A small encoder-decoder audio transcriber, trained from scratch: encoder num experts 8.
Rows from block 2 of the text decoder, named by matrix and row number. Rows with one number belong to one neuron. Each number is 500 + 25 x the weight over the matrix's rms, rounded and kept within 0 to 999. All counts start at 0. Numbers have three digits each.
# fc1: MLP up (decoder.blocks.2.mlp.fc1.weight, 960x320), inputs 256-319
# fc2: MLP down (decoder.blocks.2.mlp.fc2.weight, 320x960, transposed), outputs 256-319
fc1.487:475465504501474514499511490443553499504496531511485522518492525524515519514555478549545493475460495499476518475471493502495475495487500478515492482454495543472464485505524519494482537485483490
fc1.488:464494472483484504467498525487444505540502518543469453514501520469495499469514511488509506487479471489484506512497495474516506529483508457512500460503518514528503486482476502567511527504484496
fc1.489:483505479491500505505538550500479491488513479500446491502494460479512483504485544490566501490492533500472511504519486535489516491512512528497482497507449513483483493479523512512514518501525532
fc1.490:510466461521471488518535512501498507478486496517520498454490540460520483462474542524543488503471500460423490476532543498522532529478498484494525486486532510559517490531439487484493538480481520
fc1.491:480517497499492464485556513524518482492468485533520491515531496508473503503495511502480483494488483497505531532483484505462545493489473499440524476488479493484512519518498474495494523519502496
fc1.492:494478486501482517510472517499504528527478509456502480506507505518517508517480533483473446511508510521502509531500522554501517505492487503517518477478506468490486490489556485490502491512500523
fc1.493:492507484489532441525494509521521482529481500485480491472516478508492495541500533518517495450498526471524525534509516471508487460513509503537484492417501493481503539458480496507484489479489490
fc1.494:507513499510533535496477512492489484537526464504474469478519514463543474498546497525489475512528475539452461521458495468473477495513502501472520566521462493512525516442519478523486505490531512
fc1.495:517496484487486508463448494503502455480502474496486509465496500555510523467444512485515499480472496464514540533495479534477493563466504481496493501506515488456539462527516485472488514509475493
fc1.496:529507502510512489508503466486514481509537483497486511490488487473531522513461490537498475506474486468497478515478509503459459477484462476512506485496485484506514485479528506484475498502498504
fc1.497:485457478502484479513500507467520463477482496474450554462518536482462518554486486484478505523452533488514511485525493496484524467532501507520540491514513557557493529507508513480522485535525531
fc1.498:501439499477494469469498423486516516495517503505467496510493480518505540498499454506525478520516484490514467494518511541521500469486480505532519524486496475470531533472516497503502502470562499
fc1.499:483518523448523482472534507536497513524394480506445519480532523521474461526450464473533485491514504484497512480544517516469504484452519459472499525542457494507503498542503564535504518472522483
fc1.500:517533483475526517520515496519494548485524495475461485532499529541510544507443494487530488488498474481463476521492538450471466477452502493573508506512524525488485493462476489499447502520469468
fc1.501:483511538481488462489494502526501474474452491513475424495570526448524477483456478534522528485516457494481524502515467515533471501527504537513458481511508506486439514526480496541485501517520481
fc1.502:476491523488510484463503530499485485511496459494503494521510513501482510477502515479521491504523500496489548486504551525507508521468475491514506523502462534458476514537526503516488470468506497
fc1.503:515476502519455482486552506509559481458493478517488462488502510522513497550464484460486514492492445491516558535539494495532543467528493493505507508504522484486480502497519537512521542514484495
fc1.504:462455501485520497493517541503494490409450517490505508523516443496541474511485516438472507502493484537450497418494523517481509505498499516500524467484495460501566510519470501485482489529503525
fc1.505:541508479488522533476526500518487502470461484461499473509445496550532471527494496506509455529488502459490551529455526490534531465485487472483517518512510463494505544454471471480433551566503465
fc1.506:501497480481542503508507511479501487484489462492460524518530524496491503497519509483498462471446500534478515470471513506504467528478471471566501478499508518482486514473511509492522482515492491
fc1.507:502502471526515468532528503488472508500499502463497523507546517501441492492510530497468496460505513504483505490502474479490540500501489478517472547444531430468504516459475522499520485525535536
fc1.508:492484502474502509500466462523555489525486462474500482481465537468541496537501515508443496446503552565463535456494509529505529485484516458507489498489524507529491492502516486494567539517504463
fc1.509:527478489551498488551485470495519490537535479463508524514532529562499472565514466468464524456460446491521501496466452521498525502478525511538512508522490484539474531506518507537542475504524576
fc1.510:520528486546468481492547464492428489578505480498496505474505578528486508500518493476492507491493497541496526473497463506469542501510479488531516567516522480500497516457483464509486530490532497
fc1.511:479491439498462498496493540491476526530483489520449517489463521465521500509520522464514491512493524517508504483490495500502489470447526510531526466558530521497508497496525524498505496490549482
fc1.512:464529543526517464496526409569461510565522573519461446488516496494521530494486507501451492549500480476470495532491493518496494539489510492508485452453490521501478511486500516509487468470530481
fc1.513:492536480444566469557509499512496480493512500482501506508520470503493455507506491451516452497535507492505524482502515489480483502484460490514480511512547509498579445525488527536533498449495485
fc1.514:514500516474516479501498523523529498521472491510474522527555554485516500493553499501494523464513471524527530517520550499487439514510539468491503503536478578490432542552502515524469518499450500
fc1.515:527488494478510504526531495482468507524487518525498552481529499467513510479513542493493501480482479560503525456540557476516485489481533533538551507476503511521525555510494491451485511532486510
fc1.516:505531527492507531492531437522523490543516474512517495517492514525500501503525510517490481491498488507499503499483516503506497508492516461485492500510477506477494481458514511516480487490503475
fc1.517:510504502517486496530531503482521464531503524507508477514490472503513497483510493517506519481502507502505500470530516482498491486487503515511508463529466496504486499471509523466489483516545512
fc1.518:465520488497519478527513487511525500503516454502468495476489554495484512453504490536536523514512502517466530483503518477512483485435493525527495495510505506466508526446456485503490520503511454
fc1.519:527528483499472522472473527534496478459475512488484496483509494515462490525471517500526514516492489498525503497459524513504501471507518424513496505531483496517527515495532502488531464484540495
fc1.520:508507488518507490526497493538518518505513491507510483494495498495484509507491500480509509519490499493500485482507497508520525531451491476455470484495512538486480550495533505536463530499495520
fc1.521:470521545525507515516504488467532515507500500493489460529527504483492520529464530524497508491485474518512539520467472546469485431496450466517473499511498462513488456520530423508459519518474523
fc1.522:495439479500504477522477481489469488499549469498510538529549521490476459470505494478475508517501506537482485464515499491502499486525505478523510519496476459481494467472539516466484500507521483
fc1.523:480465538537545458464486452474489521463492478509491487504461501501513498489526498495521456474492514456487463483535524526465477490510430529529512516475427501478573445466497530484495532516491499
fc1.524:486521483510508467461491481518497492506508488525492505483542541503476446526483485486502510513483534526497486517477478486478472526503488460519520457481498529466551536523519464492530482512488562
fc1.525:540494481496506508512438520497534484457554548449489530508508507540514509511566569498485467481528502499470482498517492505476510459507507526552513492460541536440514488502520526479517499483479512
fc1.526:509487506522507480519502544485474496431513498470503498524468557435477499469470504550484553533514513498502517531500526509519532503457520496520518549511471536482489457486505491498496423551496467
fc1.527:547461454485493507487530525513490458510514502512538524445475474508465548487539500454496485513526515483490486496507549488462470551473500485519497515514495496488497505524469501520503490508494491
fc1.528:479467465507497503492503502504523519503501438534518505497475484475559518519488549529521539494472530499490456496553499470511498526513473497488492501499491514460538477475518451511487496502488460
fc1.529:483534509520507482521515449489492510489466503483490503526512512454500536521513495506527495526512521502474491490518468495523488494503489473506534518489537514509500507484497514497511481479496523
fc1.530:498506499512521483469502504468488447505495503487528508522491494517534500534502521494514497483497471431430496453526496531545485512508511499507502515513483532494500487544486460493489504468502440
fc1.531:504505487503536444515476496521494480498533428503540508487532501541488497541510506502504482520481463499488467474472479506523488493479502491547514530493510534472494481554506525483501492473507485
fc1.532:449524450482458545536542475457506503517502528456468477496519502561498525523485508489524531513512505516522524503483537525507483528522506486533518491498480469495462511506521501516480516472507482
fc1.533:437518489509433509460477488542513497529475487534500467496508484507508490496539502547508478509504529458474478484514502496515465501505488467490511530494500521509541519512472535466420498557522489
fc2.487:529482493480506477526511492516504507501513493514521557497511523480530457534483570495525495507480539495497491503499470498496508501492473516473499531495460487507509515449500492523483527507513537
fc2.488:492469502488474490531521520478519497477455510505482468516530463498488502522513517523508493493479514481496459510465536502532496509525504520533536558512478488527496500492534542499527526504479504
fc2.489:532496486521484492497518525490514518494492515521499514497484502478516536511462478492455503494451536479467521497467477498525488514529520497518479476498547473503500470482556486519482487555500506
fc2.490:442526499541467536481520541477486472507518459538507554537481466469503518503445545536431512493530445514544470481506524552542532541516516493473490508521486531493528488566509465490545467476532476
fc2.491:488527510516446522507479506487482477516542504432531480521491520444512458490463530465469511531499522542477522506515460466516483541482486462464494487503468503535511510538519506480505485518508491
fc2.492:515505481487478499488494503521501519546528504485492502500520502485486503522480509475503490511507488500529507538541493508495504496493475488481488528518461487501497511487511511529460506463538464
fc2.493:501430497526482476467495511527509522499513493474504514478518480510495473544523495486530540553515507533484474483505494517504493517546492497539506500506507497489506497512514511509464521487465504
fc2.494:499469501491463487477541477510499519501506468499493545497506541488469506493479488510452476457453477475520469532471488483525424481485454523514556520444501497542454445508505488571547506468481477
fc2.495:477557522473537530515491495533539498507467537557477501515452476478490463508500512482522540481503493495499506476502544533495486480488542502466505517501463518508480534477494533450454479515493504
fc2.496:463487492504464540494490500546505493506498471508521505537527495505472502495499486497479477480514513512508456498497495474526475459502502524497508526475502509501480533474501493485538537501462530
fc2.497:531492508459489526485508468506512569539526515479517523523496483456491541463467549525479474475496546500481536526448510475428513464497521494494495521479474518492493478487487511514512499501520557
fc2.498:521463524475484553484510527500495537538511496499516517518492477476502475521494490514505477510546512489539497522473486463497501510497516544482501484496490506504490478521516495494492519528472540
fc2.499:509505486502538511439494487545477526488447498550489501481500510496477443526533520492558519486501562473470494551494462483469502477505521484554482480473550471471393472438506441474515575481485577
fc2.500:485515500468475591515481526449524453507515510487475490489530522536495533505518541471495472453505506483458497503495484503481554499516468565477469471463541497474526493491513503487518482520477472
fc2.501:500514484430483537442525510467527469457517531527464478493521506497508515482497571533543470528487498518484453505521538488478519517466510506518514491507524496470485524474524514429457485492478484
fc2.502:486491492515498519489501485518466502504485491504558539531480531496490472491541461485477536484514510506544513502520486492491507504463525534484516508515511523535460521468506494482461536494495507
fc2.503:518511486479525480467485484521444516473529468541488524487473510501496455473512490495453487477514485511525469492470532429532499482453592461499481489474548494542450559486531458501507511470511469
fc2.504:472513467506523520488529484522469489515515515488489456500466499507503508519537482477519550504489477523536498505479482544466505537492504524486498506515498477487520535540465510462516489491533511
fc2.505:462557482519492495501479510523496537497538474481470493518453531483508521484496512493548468486491494514498486487514492452556489470500477487515451470496438513509488486477463510504493546517514499
fc2.506:489510514486505514523511499480493540503505517483481514507492492488488493504481536493499480503529480507496504531487495533495531516497474525467518489510522497478458490502523499520504481498499490
fc2.507:487463539521499544510485538496492493547478534524527493428514474509546510549499458450491525520537473463510556520458460511535503502524497532558551499491504511527543499510511527464461499485523503
fc2.508:494465536520510520487476487509447538475483475513508513498463493571452495473466498526503495504475517515528473492513477481487507521535473521511497510439512463550501549483460519533547530525486495
fc2.509:507510499527483557552520526571462478469520498491466506513527482532504504503512523507519558488502475471471480500503497497504515461479485486488497499532508468449557499465489475432485513504531519
fc2.510:471518475502476496532531565489482449460492494506526532490491494490499527520414498489427493538450502525542542493523557537481543497536505511494503473509486413503503549531519486538494502530482504
fc2.511:517505526516518482542511507502499490490562480531510513453486466530497504492492494540494505544517528518489500494513556524514493488513488527491496518507478503499473475484533489496506479525505517
fc2.512:528506522503511528469528504463561545491500501464502472499500541527525425569455523533492470510513482522539463493537544495532469480526520477468493554481528468499504518511485448493515478513476451
fc2.513:512497453515534500474524480532481526478534515514509500501478484525502491493494467475495491484513483454517465520495476460499522501513512501543541449498438517483488507454480483489524496477510495
fc2.514:482517521496466531488519524492512498490507511529540474478491493465451486509484501538504471520555503529514540512499473488499529498449471471440505450524518480504525485488507523513476456516491534
fc2.515:487534517526491532486495510452503511506468488485498502486494512489517503548518508526504447483506453515533465499453563494492505525533514507505509528557486487521496461547518453521518540476499521
fc2.516:536496498511507527491518481521508575450508492514509525489535512466516492534482470471501479502516507506502517498476513498533466527476470507488469501506503479498458493478516506499473528533489496
fc2.517:509517495494475484524506507503504528502507494512514464471482524484498497490477517494499526518476474518504493514521527506497497518490488475471526483508478490494492479503527501544495496502483504
fc2.518:477544515442514529525489487474502555536478530459508529488486504497477474490470486487551515483506514504495481495476502469497491492505502471493537527489478510459486481524516503519498495495481503
fc2.519:513533493511456472511494465501531486445507518501504474542456474507523485533490516512464517537481457492525457458521546506485483470492517468500505511523556550513506520545495510502510515471498527
fc2.520:524484489511515509487493485507486530488542507498518497472516537502498512489467505494452496500502539487470523508524543470512490498526489511525487518507477488459467454488512493510545501489489487
fc2.521:466533501501507479556561489531515523542532541460518510475481505486506524531494538458542520522537533499495500524491533464486500474501489518441507478512470486502494506491498479510522530512496524
fc2.522:524509478475545501478487506525509552489483491482494460469473504517504503462509515502524488488483498489501515521497499510520528483539506504478469520512475477518485541551484511465509521486525514
fc2.523:498523510466501454519499486516517505529514515488554505452510474481484494483473495500476519494514492544478505514521507524546501461503477505515477499490476516463471493476507521507470511478514498
fc2.524:493503527451502530468490477487498509504459477476535479513474476450489482471458532512461476512533491472525506492528578457536490509513465529478493539515571517496493492518527492530524529484480485
fc2.525:504510509524469518492502452506497491505476518512514502485520512497567474522491505448498508500553530519552493513470515529515486490519481529496474506559502461481495498525498528539497491488530489
fc2.526:527507487472469570454480543481506490457514520464544492523481496489512430490507513504518527444512512460497477540474435477557539563529475491506530522506500501537519505506477484472460471569514495
fc2.527:507484499511481503488497457512515502515447565488507536448486486505496474494492524488533481528500522463530456511516596515510474488500499509517440522517503474500491536499466497469454528482473482
fc2.528:541495576526479488549488534492451481503457474491519458503515510473508527512449485478510494535510487520479522478529508527504508489540570537547505496546470546528500474546486516471545543457512484
fc2.529:506499506504470529477501490505520523511509514502486493484498494477489471474475493496501508524502488505494497526498491517504490500501495484474504499503481503478510483504526491525501495504501503
fc2.530:490526496520510517480493483500502530498526509529535545429517477480494452522477504509479479516530513544470462518531500529510532498511520514494560496491490520472480465493515497475468472465522468
fc2.531:540539502475533498478518485509522481514486537458511539473521496461478497531521519475477498512486499474482466479505488490500513499507481499500546536515472477466539497508503514508491512514520511
fc2.532:550510493497550529540514469540472481505492491509461476487485504533525467479509446496482516530506520472483460536519440472485482496561487541489526495474471449467495510522481505537460500549503501
fc2.533:457542504473455516481519489492510499514527525518537505507515440497512578530487487500491536510531484548513472466546461522502501525480441487482513423479462460544491517477500513502491496495543522