A small encoder-decoder audio transcriber, trained from scratch.
Model: encoder arch transformer, encoder num experts 8, decoder layers 6, decoder activation star_relu.
Training: soap at rate 0.0021, 2500 steps, batches of 48.
Data: trained on short read English sentences (LibriTTS-R), 4.6 epochs.
Rows from block 9 of the audio encoder, named by matrix and row number. Rows with one number belong to one attention dimension. Each number is 500 + 25 x the weight over its row's rms, rounded and kept within 0 to 999. All counts start at 0. Numbers have three digits each.
# v: attention value (encoder.blocks.9.attn.v.weight, 192x192), inputs 0-95
# proj: attention output (encoder.blocks.9.attn.proj.weight, 192x192, transposed), outputs 0-95
v.7:536447462531504454492487522474476504612521529504451491463485503486527472479494531471489495479481478477472513522492457484524518495475507461486532471493466471497504495522479500516518490514509529508501518560504476526522533516489519517509475468540496503456468470489507485468506493466490529470
v.8:495519479506478518494456519493450485467518526513513481472513474539508510493531528515538523496487515520479529486508492469496514507507501539544471478489509520529465529498489513518513490491501464492482508503497548498499470602514492511474489481495490491523477487506493475477517448458506494489
v.9:478480473505530460527473493494502494504559483461503486452484478496515509529518501516450466472495489470495498481504457512487464528529505491497498484492497471515592475481504479515543476485508466500517520512451496491508475514483503533493515480479546547497469509502502465477485508497500520508
v.10:537513517507515516483515456513479493535518458499532494500493501517502495480506524490543507491497581482535529500499494537492502523503498488485550540520558534508428490517521491517496513528533490505529516537470500542527506488528478477502508499509528455512522478462459504450479510500504521478
v.11:494507505518538465502500525536526519476462490543457480520527488496463484470491554497511506509524550502489494460516517484459470499481514499513480510498567478515514484490485494482458474544506481480556475565437487510521504508500498483461514521467497507514481492499501492494546484477524511501
v.12:494516508501468491461549497507509473483452508504511504516546486521484492460532570505519494449474502501513503499497487458496508503500513481532474514489535471538503558541555485483491497482462514473546473482495528476510526503471489499507472540440512520461522501474558534457488515488481515491
v.13:480505479495497438523473463470508421483523517470540498526493524529527522524506523488514494525505464479534548519451533507510472477496515495466505493518487470458480512498500460472520503526517489492489502512461491511483487529469517534476544497541534475495498496468517532494460505514481502530
v.14:525502470511511526491455516416533481557518521491500453526533473517498501503509471493477548489506492513516511499514483499533512537523517512517499519535496512453433503556534482504550495513498558499488478487557489487456528489498517515480470521491506513514509485521549514488461488482499522525
v.15:492457508477499510481535483516502519485552466498511500452459519494490530495502500514478524521493480486495521527500485479519500533548460520501517549482566506488521481501436476569450480508471520492475498475507506508478502524505465484497556517484483494477464549462472497469505530512486517509
v.16:539489470503478514500521494476487480474528508511527499503515571456489525507502471486492445486502514474485525491442479507484461492483500555527486468469493483493530519493497507517520543519475437515561504476517460529523535493484477492497527495509457515488498515535494476495520524507499506466
v.17:506471504495526475499486489488531469474495498472519530465470478522554502498518480486492430487486467529521525467487462490499492499483502473470526496560486519466492501517503519507467525488491476495514450547494505527544483478484489467482535500490517504513496465521501491492508505487516490488
v.18:504502487523517494533531531505536502483474531481471537508515480514565497447496546500524484513495522466498512504507516532491525493492528483497473458537489526459495523519526440473528500483511496461520483536475547512566519488506469483478553497529517517488541470524525532501505477482503492503
v.19:473503507470504490485478499473520501518488473494538533511524523531479454493508518521548503500523521506535492514509474458493540502469480498492482513543526478547535513478519521483520516514476534542480542471506528511523517503502489539494524497509508491497432524491509468513554510495501540496
v.20:507510481488495504534502502517537490511529496517472506473485518482505522506486467492490494501569449489482475488542505496493495512481475480541518531516511531461484517521522468515528534459461538489496489480476544530521502466500486494493502504476465542471480471489527486485524488521525525493
v.21:467483508494470554514491524569520532512513489518464518503487483440531510521526541516544517499481519467522488522501484503465495477533493446542493498498493496522569445483519508492514512502491458490510509497485549506504502502495454485553508460506522478479521482477537486437539504497461460446
v.22:492486541504468488535482507473472515483465456529508492493504500498489531535512490533500512516549558525480483467507527491480534529477485503498485510501540491558484510498453466481517486519494498499495501511536503503502517512542501528540543463506498473515498506497544523502535465476494492553
v.23:502483491503497504505513530475521490526520533518503527492527521456525476531485465526529509481465511480527475468499471524547503459469459480512502490502496500484543478511505522453498556511522537536506510520498524473481493497483487486532495541519515497483471472466469489504532504532525473485
v.24:511505511517493504507510523482537480465488490497460440506493469528506505479558502496468511456468539498497482508496517496501510506524427525491521495487516446524511497559453505519508523504486504495489487503491504510511501511499482517495481498493508498495476465486515493552521542499526489508
v.25:533472535448505514466509495542504501528553460512528514488521508496524479483519530523522515500484565510498488474506450516506519466509552491546479487528525486472525500482513489517524519476513467490506514517474474443490494478495504486487492489502484471516534507516516487495498499483522511491
v.26:463523463518497493488468516511472475560511493528488460503531516445490493529477479530514517520539533493492543496506545544535552550508479507485508506499441505531451481495461534494479521552507502518525492527544505495495502521482459495507505514501472479539467499530499534550523478485496528483
v.27:515484520521472509516515502530504503494477534518531521525487531519480477532484508553517523498512486512459492509539479484498557516547483512488536526470479486487462569489484524541456510500491527521499506447555492471484504480484507510530521497453533468490472544506488523459522505545491522510
v.28:466467487510487477489446474520505491498458501444485503533502502529502480507501532521468479512482496479499497511511521503490554461484505527533459482474477516493504519502495496504518511504550485457486511485493480466498472478502472510469497508540507482487487485487458482473497558564473519554
v.29:490514495487514545502519471441475532508506543451525501502473495547511494511513485458516534485538491503478476522492493549498503501462499544522482478516513504453555491490468517478495492483468547511462482533479502528496490500499503502535516494521498474514507492548515511501521466517501458477
v.30:465539531522499464468477496517483515528532482461481508469539549482474520557489509546555527541488516537470469516515493495489532525526480500529482492498536450474492510527428525467467497520472522514440521445510499483490515487515496510508536526493487520515506527488527488486501506458540483529
v.31:482510491493525467518527509462541520534491496515448516495500471540532492476481505547453491500488521491494533489481504476471486501493479477518510497487515448538506527504486475514477521507492499504482522525524485453523531489503479492485476483517505520462481489467503486486509522528508501514
v.32:498529466473508538498476504473519485516520503507515494521517490503519501499498514473494530506490523517480516487468493522515505496494525470501501543469504507473492494466497498508487490506476481480517469494477497493523493511506509463509498519490551528512479524484483448465525532476462483477
v.33:474450522547515487463527496456465498471507507473475497503483465518504518526501493482495540483440493497524530487516485486494475496546479519486506472479491514474493478501484497532520460488462472504533495532509543504480513509494521471508492512517519545515486534495454466522460528486497456490
v.34:506506483480502500518513507527488478435448476517493497513507459506501470539510476520506443516477520511501534470502519492515471440507542483540513486508478455494441520477524494508481498511517487540511478536495524520483531452504504501490496524502517482493498498494506500502443475517514469494
v.35:503446493511541516487569519519534515466474516472468503510489475474477497489528521539451486502509517542504497557489471509508457471506525503527486464474478527503526488488482490522497523515518478505486510506491546506478516476545506481492540506549487510488481534449542497488504510479496544518
v.36:514515490500498480521512502516513490487508507518539448520504492528495519460495466481485483502480487472533538492478458491492510522542533491493463526485505489501492508482486521531485514473536496517471517513466541495473515516491503540501493526483523465521538545524510525495497514509485464482
v.37:488478493492487489457541457548472492520470550520498482463471530515534496479500523535493494475489516515525528508507492530536493488497482503511515475493524446524545544522420510560503467488535550479504514478513487504538467486511489460465505456497482515546468510474478517474493485459521482500
v.38:506523490499493505469497521491496504519524488521519486440465491497495509470451503520502496499516518474497522496493473484485558491502495502484495490431500455560500482477489486504529505449516515553483522479511499513478483510490501514519506482457493451527542476499494479449484487523485471493
proj.7:490524505496506516481488461515514474414474484500568499551517501492469522531517457497509524512522488532519504480488548532461514505544474550519471511525512520505468495493506496485522478460494507514508524443510508465467490469522502489496528513487501461548528526509475528558466498517518506530
proj.8:469496510481525500493550505507537499519477469494460521538507531499530490489474499471491460489508484500546491526506509537488505534494499450453512486521477485483524480511525474469492469503507536512550534533485491504500521406491489478529470505499506482485488496456481509525502545521507516474
proj.9:541528520486465524488474522503502515512444536535489513539469523504490504491467521488536530503495506525486482488484524479516538494507495520507451513487489543467470500531529535496469527505487508503485513491541526510501542504512452483499501499513494434498513507477488509529534480504498500483
proj.10:451497468483497467533513551501486522458534506525466500543483507480515514527481458446452469500483474500488483497529501474493496505509481516540492499521466469498548532472497494473527494477472513482501459463496512459472521509458487516524496517469501521510488494491536491535517497516484458523
proj.11:488531479456468524476499497482501477525488496469535512496481509509526520567481449500482480504519463478503534552505529496541504506495494495504525475528482474502515497513514505501529524443502481483456492447537506484449506519482473500519469516524494487489498505498476520486515537516479499489
proj.12:488488504503503518542457505487488543479509470495475529484465489498509515514494472497493516540533503466503480484491505512493488507511504489467498479469484492480491454460471518487522488483538500521489498539500461520464464510464514477497520481526491505495431504512431478485528503519502488462
proj.13:520504532497502560478499514475533523532497474519476506449504490472485482452516475514502522443448537513465427475547459531476507518503500507513494533479514507521538499495536523538495500473491499497501485504566528490522483457513514491539471507470494475476507499552487487541517490513533513490
proj.14:456500510518484468497544505590460525447487445524491548492485486529500471496515502500526477497473510489470504476469489524515517466497520498497510457465458459525509483473466484451478506494497510530530488502451522502542487492493504489525478482518472511456490510505478480545535495483510482459
proj.15:528483509536504479503488526532459510528432503477522506546517472515533485501522509515515439482512531500491499461495527488470500495507474496503483473470466510512486484516566506476526487517524491517531468516490455497494487506481514488512454516544520531530513477536520486519477475490510472471
proj.16:452539530501524528518437518550525525510460502537471492486473458522510457464470504473511553535484497508504473495513538498503543530515495473479473497536462517456488503490510485507467481476499526503472503534486514472471508527524512512511502474514541493506510522470504524522471502492515498538
proj.17:515530482487506520497521525506484500510505515565516455532555502484466494524519520517499541530540470489519474516472546508471493507538502509543454509471536510517548518491516470494507489500508510522511514488490522506464534509510516499488490502549490492466541530493495541527500489535502504460
proj.18:532487494461498479490483482513469494513550479500479482459506503502496530542503488529481503468511477520489513501526499486534480490492520516479510520469508498518547497463450537540504480492525488550464479493531463498462486496469547549540485511477464497523476535473484460511499525540469513478
proj.19:508496504512452514495518474532510482485533507523451492461495461471543519510488461474483505507473478485464482520518496543508473521505499527493537505463496509449462503527459468502494471498478478499532442527519486479510515482512493451541475477528484492533558474516472498488473494500508478493
proj.20:500501515498524508473514516497462504487471507523536464509485505493494486464503492530511505482417521509488490472465481491497533479517539510469453453518477467496499477491483515489465491533525501529483503515547500463471487556466520509492510516529531465505508547516446509528454529481467500510
proj.21:531523507535539438492506481485488485494470513480527514544503512545475545524486501497463478448535476532486503497509491494526501488467503560490511488488493533514486545522470508533506472507510527514478499486499471488491515491500517486481489559487472490532454482500480518536463520512532545528
proj.22:505500484502526554486508486484508502523536512482486518531493489509481458501475488477505447499475449526490532536513468479504459498499524500504531479479478524455500505462530533489498527491542513500507499492462504525494438497463479477479492528473490524484527498495471479490483543523536530472
proj.23:500498473517491477495478482531462510514521480513490467510491518498483477482518492495497530485534495516475541512501485477485505515492512519493485513509516461483438525487447480535536407495485482496518529458495509524505499490488529520498511484504506524513532551530533500469497470452454487511
proj.24:455484485459476507464508458485471499520474515521529557476489501483502507515462516488484495470513453508503479478526493542496513521508543491483509516520497531493483477476533517483515477488505492496497537486513510471460503500474503478510450487455527495497507547529451490456488476501487520477
proj.25:483511466552485465537470512493477477510482520456524460487500505513513500498482503464495515475503453522501519547522519495493493534483468567509512505521470492549534494526486503506506506468509513546504508511490539535530544542527493477519506542494518515516471458487481521487490488516475495500
proj.26:519496525488514497512520512482517540455545515472528520492507518561498495480509484441499476526486482511507480517520467476506455467492502550512516486493525462477517515493508467492501497467489493491458529498456479504506518502525531529519515480509532490469564512502507451472458519482521502531
proj.27:488511488489524516474517488529502500490494461489462518504524470491539533461498527447478491493506481468512520484476548515513488477446471468509477453486504492518519449539496462466513463520521463494496475539440460517516520488457485521475484529534481500500501441500529476500449505481522449457
proj.28:541496502468514525514516527505491505525556514556501491484475499506507519500492485505554520486511490520498511507530509511545466535492517490489494510505532495499514459489515511501474480504505491569484486539464533562535540522508509485532501509479520511513467497476530491519499440465529489469
proj.29:537474516491484493497515496558536487477516459548485499500529510451513501505503509559464483495504508477502512488505502466518494468532495479483515526485449518517465511534488472479495511546491462491528487455498498492515480501498469515520460490468503500482519493455513521538514505485523540489
proj.30:506460498517490522519509514483513491501504524496524453511463474511477481476515478472472484443497488488510532452476490514482474496477512520504563494441455520512470470496528465518555499498519495462559508507506480505496457489474502482472471510520474521496510488540477493478476502510473507486
proj.31:517484491488499475507485455558475492455531505485533500492494525500514497508519513486541478485497508490488478518494475537512487498527508497484472512522527535467504444496511528489498488507516487508514510509480504517496482521499522503518517568473499483559497486511489492510496501470464493487
proj.32:519473541533511492512516491530491516487489511498473544469463497511483476499494489484498517505492476481538487524545504504513493508508500531470475500531486492549508528553483500474478482525515502551500511513495522534483510508483534540487529491499459450524524523517505512536485470512501506519
proj.33:507560461505480485479495499493496525530527524535539518504512518477493526503499513520526517497561491494486492487472495480494540507491509481499498503513483460539514522515510490488474537503575523478490490445467468513519476476524476504476516522484506470471486460521536557510556483483507552483
proj.34:525502503523516487494496490485477519521533511504496523470495547515515547459551560474482555493518489480488482504494502529498518526515465524458481507488509529508511466512473476536498497472496486501491521497500478463514477489473515494496518486466459494473497509543484482541532497436480517512
proj.35:510535497457487479527450473502502476519534476537546492487534507508524527515457487450516524499507482443432479459504538477533542537462510523485531514482488477459476458506530495498512515495495502486531491507514441485519497523480477516472459499470500491502513472548459498487493526537489503467
proj.36:495483474489483538484526530496488521490485508496440556476513512428505485536520539526524519493500528533498478509553527518530461459481477500474503492488505496499481485501535480478504470525473487526545471466538474488531471490492535488481499469507481499490482485483505454513526528483481510527
proj.37:499518533510474523523450517445521512468524427468509505543516454497434463524503485450506452526515497503443482516512492477515494500497496517505460495481463537488448451483544470471515533541502455519512487511506520515494512516495502524507507533504539474507527501507532477506491476521474563494
proj.38:517450521477530480508511462550482473503476497497477519501496519477517504527508495470506511492459479538519475490508513539504487494476466485499472473561482545466525536524490504508505481527485518506503469484486518495510528496524456491515484450498505541506472523493496458499528510490532534498